config.toml
model = "image embedding model"
dataset = "stained colorectal tissue patches (NCT-CRC-HE-100K)"
train_examples = 22605
image_size = 96
crop_scale_min = 1
horizontal_flip = true
translate = 0.06
rotation_deg = 10
cutout = 0.25
targets = ["tissue"]
num_classes = 9
embedding_dim = 128
arch = "vit"
norm = "layernorm"
norm_position = "pre"
activation = "gelu"
mlp_ratio = 4
head_dim = 64
fused_qkv = false
bias = "all"
qk_norm = false
parallel_block = false
inner_norm = false
moe = "soft"
drop_path = 0.15
num_experts = 16
moe_every = 2
expert_mlp_ratio = 1
slots_per_expert = 2
shared_expert = true
patch_size = [12, 12]
layers = 14
width = 192
positions = "rope"
pooling = "class_token"
am_softmax_margin = 0.3
am_softmax_scale = 30
residual_init = "none"
optimizer = "adamw"
lr = 0.0019
beta1 = 0.9
beta2 = 0.99
eps = 1e-06
grad_clip = 0.5
steps = 7900
batch_size = 128
epochs = 44.7
lr_schedule = "cosine_restarts"
final_lr_fraction = 0.01
warmup_steps = 1580
weight_decay = 0.1
Rows from block 6 of a small image embedding model, named by matrix and row number. Rows with one number belong to one neuron. Each number is 500 + 40 x the weight over its row's rms, rounded and kept within 0 to 999. All counts start at 0. Numbers have three digits each.
After each neuron's rows are labels from the 100 images, of 14976, where the neuron reaches its highest value: "top examples" is what is common among them. Only what is clearly more common there than usual is listed. The data: stained colorectal tissue patches (NCT-CRC-HE-100K). In brackets: how many of the 100, against the usual share in percent.
# fc1: MLP up (model.blocks.6.mlp.fc1.weight, 768x192), inputs 48-95
# fc2: MLP down (model.blocks.6.mlp.fc2.weight, 192x768, transposed), outputs 48-95

fc1.559:544489475563518474505470551544452506504449528466481522504543534455499458525542528503484440441486579487448559447456449468581497544521399450500531
fc2.559:466470508553498580506538457484504562472466570476526505526533538518511478582509492479526551480546435512496494537528487514499459387573561462518398
top examples: tissue: debris (28 vs 11)

fc1.171:565525497537562495535486452428481435491482509457516510459522538480515549483467539502512502488448479456540481486529513429492535557453467466440494
fc2.171:554531517544460443473498447502482548504525528526560508442455462503466518438548465461529490490497533451476557494449514491552491529479511566451528
top examples: tissue: normal colon mucosa (94 vs 8.9)

fc1.264:568500485532500446492509543521505542555428479446451441490565482535501467444524469501477473477497572456470576461507443478592555551467491466441589
fc2.264:475492463533450516487476516492446465489426493505504544480487503474501545503475499490560477447479428504525510487527539466465463480470485425509460
top examples: tissue: normal colon mucosa (85 vs 8.9)

fc1.276:504532518553528527438545502490470432528420464504529470481542468574480465421470515473529472496401480457519482524513426425482469526437445400444528
fc2.276:507576532518500451479512459518478506538544517524562534451450450486540549458468512498500468533550532471576422502529557504495464529500549541537429
top examples: tissue: normal colon mucosa (97 vs 8.9)

fc1.319:545517507553528505541435492507525565468512467436481465462523540509511487514510537510511526499518545516495517489480493476585532585508442520500534
fc2.319:452527494438488474537559411421476508529534547530501542488394528565498483532484502561546483526513533520472518527410509477459520444481543557584517
top examples: tissue: cancer-associated stroma (51 vs 10.5); tissue: lymphocytes (37 vs 11)

fc1.251:497500541525525515465521488494471403511454512490559499465551526545506508429509543460530482509423449489520518543516445452459508554489408359465509
fc2.251:529564566552502435516531440450499497513550495533553515463447457484517558442488520486511484541560592472564479507488573508485492529479510524498459
top examples: tissue: normal colon mucosa (97 vs 8.9)

fc1.461:565482523484499525501485509494505533483513516535457454505507474490516515534497470519488436489500479401461508465537503481649610521496536499509501
fc2.461:488549544548581484551462595501512455515517431514498500503472478557533438498541518474472503491507454434547533549511501466521574571416424482475506
top examples: tissue: smooth muscle (99 vs 13.4)

fc1.42:558418488554510519474436502514484534474435494417532503478549554442438510506530571508531506459503464539456526439459460489517559507538425427427522
fc2.42:448509457523544501500516442478414494460504489472459548441481548518485504540464457425455573484526422503532495479504547547500442516518494464470483
top examples: tissue: lymphocytes (99 vs 11)

fc1.478:565474470548488507456486532522465488488501479370555515482526561465503533503539521504537496425491544527472561503458458493569547510463473416436579
fc2.478:508474457494541500493385525519465486516445572492502461545557507566480474454506448524509551482528498465482551578547494573491468455524493476496487
top examples: tissue: lymphocytes (99 vs 11)

fc1.707:530479483547470512470513510475444490484462514379549516505513540537422509421491496523561517484499560509484594554465479429510476490421505457405522
fc2.707:503564546512470485518495482504520493475491526482558381496497510553518464503506453526538521504458540445459460541564514516532527495454523497541480
top examples: tissue: normal colon mucosa (99 vs 8.9)

fc1.52:563495505501465495432462544509471468507458441461465525434512475433499554448548507544485445434481532504473533460486461450573507468515521469446548
fc2.52:546443478506500478473470446551427572498476471476474548483490468483439452516525549475477515486536484484466548459480549522531462486526455518441472
top examples: tissue: mucus (94 vs 9.1)

fc1.139:547524501527514436495436545555489484564457453477468476534551498510500491482561463502476454482464560508435541480491459489546559547488408439411578
fc2.139:510405478507465494551582492508436520502516558480570553491513470478458509509561539509531474495493443531502518517442458523497476408524515496457486
top examples: tissue: debris (66 vs 11)

fc1.137:531472479533600525502494544470504467529478494435545524462539536449503497401472495494514438502405487411509555504524485495521531591481441411419524
fc2.137:516496537505525526475459431478563502493568430480602458419549512520566541516421584474551487485528510450583472512539530480504458527480435533548484
top examples: tissue: normal colon mucosa (96 vs 8.9)

fc1.381:500501484476530496482435574512509483567452452514457571484529436506547517404483495572467430501457480461484501451461523486541552554454488454475605
fc2.381:498523453516456519516513471438425513463545522491568455477533479541522544508481540544570548531504459497468452482498482465477485454492452468458535
top examples: tissue: debris (94 vs 11)

fc1.191:498523495496543481511496453491464486528495469438553520481494537513477497484431525571553500472475543472495459497522492487510531522477434429484508
fc2.191:512541526558535472483552507479474430444520535522513509536424473451496523493550469456487554513523540453474542485478551584501515557478497550487480
top examples: tissue: normal colon mucosa (36 vs 8.9)

fc1.672:499486505481502518477451565487573479543498439460465442539542464519518521487536549516517454477512549485514515461545484424522534571472475519482635
fc2.672:436547535503526547559453537505506438482461535547474550565476533490504567576492427513517495533447464505448455498514444520486546458501536451537486
top examples: tissue: mucus (74 vs 9.1)

fc1.237:534465479491547489494436597498512457523444421522468514480547503442533493515523512532434374478464521520500523450475470492528592565500451468490602
fc2.237:570498526484477468538561492566473538479524537496491487548489490574484438488600491506523473538536453499478538551445405495513534435477567550485501
top examples: tissue: debris (69 vs 11)

fc1.418:513471474460484516424408507549488534527491433488439540421446510483474505514469511522486469365530484566507531510447552497588456469432542521489588
fc2.418:568491535515461497472519497409495533493470465483595446447500426430495503401522524512546490523522521486474516503522495540531455512493469411470465
top examples: tissue: tumour epithelium (33 vs 15.1)

fc1.392:534481467471523509405347490502497453481445396467427557509516494462446511468524518537473458404537542461517519455455542453499494511483504485476563
fc2.392:462490520442541492495405461556572519519490526569496474413519492582525528556425504573476527531457484487534468496550552500517481473440517533548513
top examples: tissue: tumour epithelium (100 vs 15.1)

fc1.238:474512524496565507518491587554458504535480494502590462503522483528548498497557415541550439459443462422507491537527460532534471495476495412478484
fc2.238:487514460492563461497512513552457500472417553438506479459509495518450425514500462431500510562523394491466496464512443475518531509474494514510509
top examples: tissue: debris (93 vs 11)

fc1.329:534491451466489451452445510555459532556460442463445557458441523514409474513462531543491472391456500550450517474431442465559472503480475472497591
fc2.329:603528532491484490455501516440455501395446455588452462546516386452457504415543500416466502588510516513449477466520509536547570529448536453480457
top examples: tissue: mucus (43 vs 9.1); tissue: debris (33 vs 11)

fc1.176:558433493465490523469463563557610458498472453468450455524518500433513549519545507497489501476550491553559539455533435465560535507494510530488505
fc2.176:467495506525511555526503532482532421563517496503584460592563542560549522492506503510569465462424504483499499553526431497426522516477399446470539
top examples: tissue: cancer-associated stroma (91 vs 10.5)

fc1.600:507488487518509526458425535519467499499479487499502514473571597457533549556476486566466425427486490442483528509468524475550474528557432450523500
fc2.600:445494446582492493555532439411478485496485586443490498546570556562505483577454543483549565548504514543478506522495434508438551429563478475473468
top examples: tissue: cancer-associated stroma (75 vs 10.5)

fc1.57:548464576467411489519541507497526559523424484478477389469551495526446429485490495487517485508440537442479511516506525509566567539484528545526512
fc2.57:504550489578483500471487492464480447469467473487499561480467489494467508445511476494528555414477502488470483489502521541521532491434505474463498
top examples: tissue: smooth muscle (100 vs 13.4)

fc1.255:491462478519509457469471519509525565487487503442456477535584592485481437565547507489477508483496522518454590478485517468563522524548437513426524
fc2.255:493489475573424535495494435437470520472477535504542506493527516504502565568480524482556558482535488523491440539524487560411445394551534449530435
top examples: tissue: cancer-associated stroma (39 vs 10.5); tissue: normal colon mucosa (33 vs 8.9)

fc1.12:515508558473507462533482523482572529531505446466557389496575504513484485475456568525532431516429519463527496532479488456544518624480405502502550
fc2.12:490496447481459548493456501503533464533488446499496588458469495466507566491433503561520532473546472512530466500533533499462448449512499493503499
top examples: tissue: smooth muscle (58 vs 13.4)

fc1.588:538559533490513539420481554465587444517406500482460468458539556520482503495455480527534463516455501479472519501552463418503529531464481465533528
fc2.588:513464537502503535454490450444591492460493502515439412515538457468483562524438498443474514555518529542469490537504494445485568450548530532541476
top examples: tissue: cancer-associated stroma (50 vs 10.5)

fc1.382:543557469522491494487493540472458471538447425485497572478486451521494521461481508535495478444449501510525465476520507461496506538404462388485599
fc2.382:477581572553507473533487523481608411485533457566503542546543519422530556495487535517498462487567485467565469515505545491448478544507471456480442
top examples: tissue: debris (66 vs 11); tissue: mucus (32 vs 9.1)

fc1.199:470454534506566580478419554542501452493485419469453490517490470476533511448551508514500434492541529448520543434443473489524523542446486579499514
fc2.199:530531461537548461537487544498533391517445499427526538495495468475455493466510494487495571526557482476518513521515452488508548548483448505470544
top examples: tissue: tumour epithelium (99 vs 15.1)

fc1.284:540597475565532517434479541509513450461453442465517529481534495464496518479523507454501469501474499496471495437544490439558556503451500443486582
fc2.284:480495501483454478535538425436436499495425539429508468483553470426459484468552552549482497542567484463477503550479559502474456496548485460442454
top examples: tissue: lymphocytes (43 vs 11)

fc1.322:561551570529529463496449512490544528516476481416493395455541515510509443495561471462529481532487531462470536469550491439567523592405508484478517
fc2.322:444512480525500555509574436533496469530471578466564457502502489549487503489457545496536482552530534510488462541502506548421421468493586537547486
top examples: tissue: lymphocytes (89 vs 11)

fc1.741:525536502518496479494455532514485473521450517483496479470536537487485575543516481515529504520518496449508521470489455395538490499509493518434526
fc2.741:445438493532476542447499487521513497521519495472512522469457557517478493535521576495542488493579535566507494502468473442446433412524532571535487
top examples: tissue: cancer-associated stroma (68 vs 10.5)

fc1.154:530540525533518556471470445473545481473512457476450517511534538445508518492476542490526411476494550425453496492471506426512552569460480517440523
fc2.154:531503511462503479499536521488484475570452503542573525432437431508430492417521497519558458544465473460535528518461442444503510549428443529504536
top examples: tissue: normal colon mucosa (94 vs 8.9)

fc1.637:510502546463425441513523486469558500498498493529478387514510487488535487525518474516463449516518517447443471462514494502566597479492514540519514
fc2.637:470596545582520493484443563432570474507493392529502505510528470538555512457488521467520505456498486499564435518571553508458514538452437403477471
top examples: tissue: smooth muscle (93 vs 13.4)

fc1.623:492530545500500508451436565498519436521449428460508551489490483513511546521449516521507421495441518485506486514526483444427526543442443483537561
fc2.623:497468560503503511525493464492591568508490466459507419413526524458514494505408545494491508520477550531546460562533513508512562504531486528553465
top examples: tissue: mucus (67 vs 9.1); tissue: normal colon mucosa (29 vs 8.9)

fc1.198:530531496507507535479463480486498493520410467405546516483565529495503512431476546514584469419452538498519453555488489423479451505480437361502494
fc2.198:473554546554452526507454451444563475525540466477607472493500507547570599498456541437593487472517546507596432528562494470421481521487422496525468
top examples: tissue: normal colon mucosa (46 vs 8.9); tissue: mucus (43 vs 9.1)

fc1.683:451514493491533541498505448443514514505455494422549546486553562515554470471424545531571483465454490543558454544458486494439501549519413404508484
fc2.683:480584480630471536457482561476526413426465490546491472549515468542505549507528475415562527515518526463511460425599431540436529484485482469483499
top examples: tissue: debris (77 vs 11)

fc1.757:483402488526610546489470593474505461453479466458460495474501557488485460466539515520481503496490503488434607431465493486497519560508466478406587
fc2.757:561487542524464521414507461501574471456466488518468465475490475544489508531523510417520459542506561539475509501497461482517571474478506529509480
top examples: tissue: tumour epithelium (96 vs 15.1)

fc1.742:541428453470542486519479491525432499493509481407473543492474532440471523457498503564521492443489491420508559488462505436569525550456481496470565
fc2.742:502510442476530476536539471457456475471482484468487546503448520528424467460478488506477543539455501490464533494400547489526565558436498500488595
top examples: tissue: adipose tissue (100 vs 10.4)

fc1.470:548549542512485480491548524415512434498472530497531485490471528485467526496489576514565445510438463459496458491487516363471455538504449428452517
fc2.470:556495560456505419531500492507549563539515519455562494419501513521503518471465533498500468563508513473570502597514471447526503558501483517517498
top examples: tissue: mucus (96 vs 9.1)

fc1.376:541518457587519545495401456516502442524423521457457561496496527527468568510455497521561485415428498451503544533454518435545540537489475480466545
fc2.376:524522516480472488517441483491545527460526504567502431541594457473572469479533551410447495515494499496496437484564564493481511501464533506472403
top examples: tissue: normal colon mucosa (98 vs 8.9)

fc1.690:554521508543516523474405549528487458521423437412531518512581504448503538431491545579548429469437537444500501513485469476469463506501447402432531
fc2.690:466564536587476536511478440402579515503536511464636406465516511536556593467476527451549557469535523460579469579567545495472490520478466489553469
top examples: tissue: mucus (53 vs 9.1); tissue: normal colon mucosa (40 vs 8.9)

fc1.660:534476468513492498448515577530552430507464479480471500469477495493418524462524485451497484500468491541499514456517426460564579529471505548533587
fc2.660:478447500503501551474531506479509404526565515523558502573578496481522557466525474464540482466498482474528513504494451510475540477522504482431516
top examples: tissue: cancer-associated stroma (94 vs 10.5)

fc1.706:529529466546542569493475589536501486509446468450489532461523554457537586501538464487469443466518461407554550483503452462519463487493451450479531
fc2.706:445441509519552544525507460481527508507534534445551451467541554517505510548404568496511502507525425570523490547515453491493456462594470461509465
top examples: tissue: cancer-associated stroma (82 vs 10.5)

fc1.398:517511497552538494461523480486476445505465514485550490488541496494455470446474546447553470519408486468493549500441482451517486583470415441383514
fc2.398:540530559559460471485495432442534534499518529540552532460513447515514546451485523479548483542535573489526503537491527514497495529514485554491459
top examples: tissue: normal colon mucosa (98 vs 8.9)

fc1.480:525500428566500538437464577559500468456431479414481532474561538508503519511562468479495503458456493514480569461509423489547535494485481388430527
fc2.480:438527509497524507477425425508485538504519481428480483474456521517506533558418577539494574495597492570510484474534546550471440476539511449548472
top examples: tissue: lymphocytes (99 vs 11)

fc1.293:525496464475476477462443561550459495542465469510393590471467436418446524468540462527478457487518542525467540392453466457549502488456549480474595
fc2.293:580464495455461505444505486514491573430468487518449486502530461434513473484476500482442516514469478494455517453515568524581478462574533467451455
top examples: tissue: mucus (95 vs 9.1)

fc1.7:601460521565492489470493489536511514481527513418475482527483538415518532487524493501513501471496534520433554443535482490593592487520443483387502
fc2.7:444527493485520476539479487423482438510537465439494476475511518556458507485457552515515518547523450507563488516486523524412536551422489488478532
top examples: tissue: lymphocytes (97 vs 11)

fc1.617:506560433542509486508509467506406494496444473394512556503456508517473509423480494505516493439490567521474481436483452529481490567458424385445564
fc2.617:457522473548485536495433565447565438422528464565486533552511477522471560518511480511551540481543472531512448452585495545443485453502507458502507
top examples: tissue: debris (98 vs 11)

fc1.177:499430453522535517516453483521536443474478510434526512490545596464531501544518532512507506459458475533425511488485474531518488521572411402445527
fc2.177:440537434544544526509529439496435445472460559498479544516484508509483452527487463435499582479541437480513505502495565593478463462565548474522437
top examples: tissue: lymphocytes (49 vs 11)

fc1.615:540525441512471473443501562507459463520424440462432546463502488481477535435534481526480452527457481474458547405509430428568508519410504424475592
fc2.615:508531570520517487519495481439608515487483440552477481559563476471502553515500539481438526490595466527570450516569584503486477540474503521507400
top examples: tissue: mucus (99 vs 9.1)

fc1.11:513490478561521463488441535530472440476484502487445531602475496458532595479536482564468449500517539483514526461500510483472541542443536563488540
fc2.11:551590541573458466467541529472471513518510445575498489505425449534499501440547531493501468473493574489447534478504408470508530516485484467429538
top examples: tissue: cancer-associated stroma (61 vs 10.5)

fc1.404:521471552540577496431507601534536508463431464486530487470537524489515513446466504487516479477456468494480520510507461480532557587503451425494522
fc2.404:528501535460502489465521420473565548484578470503531456455506458483496527453475555481499534521497597555510481505514536509532534510513528559476479
top examples: tissue: normal colon mucosa (79 vs 8.9)

fc1.50:540551501528494543451417560562488446512517448432516527488579492424526519483483528486506406429500463451606514531459511443543538496489479485416489
fc2.50:513436482470465498556585471404433454498513525465496477562584494507460475546462501441484544588494449568477469492505472539428547477530529446488497
top examples: tissue: lymphocytes (83 vs 11)

fc1.603:511495474524568553516471534557565506486439524465484534479539565468523535501455478580475507414461457439512512536478524467529539578515410519523550
fc2.603:554544542492482393566552490479448521535508497516521530500457425498451512464525541496524466557584553486499481447511452439489486492434457468441521
top examples: tissue: smooth muscle (44 vs 13.4); tissue: mucus (28 vs 9.1)

fc1.56:507544523491497495463469516475520455540472397483538538492555463505522512404494564523539440461464515496581472521530531423478483522448450413502501
fc2.56:488577525552474510492423470489562482544564451502543527471522508523572601504449529475564440473511510545623416518560508470435459515488459488510468
top examples: tissue: mucus (69 vs 9.1); tissue: normal colon mucosa (26 vs 8.9)

fc1.221:512530494526544469455429581556457461517496463466437552558489504486552555455529525518483419464493541459519545529467527514523541568493513521427538
fc2.221:526547529553461466474512522530449542558508480554492519460412470530493463450569478498478444481501536495436540469467424468524457497465533504450530
top examples: tissue: normal colon mucosa (78 vs 8.9)

fc1.244:576433453490526533463487523532502510500466475463534502494568465460522461398478514517561495472441466464490504522485480481542554547473458443484532
fc2.244:539581553477517440559515431533475531542614533524518500509499514514498489444488515503466543546533519462514501541489557481542495548503512576542474
top examples: tissue: adipose tissue (39 vs 10.4)

fc1.228:515506509485466526490454593501530474523496418546483514525467479522517539512509521514475423533488503529544453438549470480504528467510478483458548
fc2.228:461539552535486489540456511475533463510527479589471457604509538509556547501549467530478495518497558512519468487572451571424528496463494446483471
top examples: tissue: mucus (60 vs 9.1); tissue: tumour epithelium (38 vs 15.1)

fc1.449:467572485488527515514480465492501511491496478436565550515487535528563530503469500565490477427496523533501461517492476517484537568462432468491527
fc2.449:539568485566453471438476526483529477411496463547484459518516442527472528470540491450552568506515483504454449474610467523506532468493494435499513
top examples: tissue: debris (97 vs 11)

fc1.587:520442451481516513485413506523423469513488417485446616500443499462417489466471528559444485448546506491553552446393503501474516503440510491477526
fc2.587:522471434428514515510514506505419501461514504497460493546447460490409464459555493509487534531508480500467507472423537544549534481462536540520571
top examples: tissue: tumour epithelium (99 vs 15.1)

fc1.185:588499445524497515449432579568470502514409502471494502474583421463506535472527535506519440511491488489464548475487440491552512515465455461451562
fc2.185:431455486496531571517527479460504476525519563490527492472492538501508508578509560534534481504572465518486481505486474463448425436547558535556498
top examples: tissue: debris (90 vs 11)

fc1.60:570502478557459452490417477516459530498500497434522542507507558496489504516481490481493521424487551550451519487471495498528522472509440484451562
fc2.60:531532488439559431510537435452449492459491505514507513510449463481421513395454511514439573546502518501479454516495575511506486543414495517522512
top examples: tissue: normal colon mucosa (88 vs 8.9)

fc1.353:538517510525533477509452488524584509513530515454571479455533563513571525505471529491481509530494487485556471549530496415488495558492429482507516
fc2.353:493483446521451460513526455514460571544512537483521516455394474577444494537536477445535552455555564525495542458464467544525468474481530553491541
top examples: tissue: cancer-associated stroma (82 vs 10.5)

fc1.223:553522481572510514512475474472474462469496499501488502514524500437517528470492504496471471521444522477495511443461463518535580542484420462362527
fc2.223:486488527530547489490514451432503483545521485519546571455492445506499475459463576470542449569531504534576490490461584468454519556480453567539430
top examples: tissue: normal colon mucosa (94 vs 8.9)

fc1.183:489472458500461540448485515546479484526559507481508575451502493488489520546509533486534461403514457564480472477437462509503463452526510545501505
fc2.183:531483523489441527453521480431503472468412507530483444501599456451516510468462542463516460549488497514490482547571482519488531481536495472521420
top examples: tissue: tumour epithelium (61 vs 15.1); tissue: normal colon mucosa (29 vs 8.9)

fc1.219:550398435490568483505449508530438490461502503415476551504477546469446500459512517528468489444530467468501548424441503463599535559471459531480573
fc2.219:470503479434506448532549477485476498463504526490460502465415494524395463520485499518506545564459476496473514503425529474561570505458535565558580
top examples: tissue: adipose tissue (100 vs 10.4)

fc1.300:507431430480541469527481521494411476503502507440513565503468587525427474516424542563517525513479460495465546496443476465506514553464473518483571
fc2.300:444490451482504453555552469495463470509498533463479533495395538564375473530496510523536515542468522509462530445407465492492541528455481550550616
top examples: tissue: adipose tissue (99 vs 10.4)

fc1.760:556516482497494501474426570514478495525435438482463484506566453427526460483499542543456439457475535506506497481494489518543591555494426439488583
fc2.760:486511529529506526506475501511481466498508511504437473558496514558465506536566484494509513579541488441501568470489449555482580443498534535455467
top examples: tissue: debris (88 vs 11)

fc1.711:477553467516482498476425541544573520519482464482415505488512534545507486521498471522459483426534591525439549492521542513603495516480488546532546
fc2.711:454570537528432476574511453431481522515575508492560518475494529489589582545458569560546482480568565465518446571453524471452448519582491537517492
top examples: tissue: cancer-associated stroma (70 vs 10.5)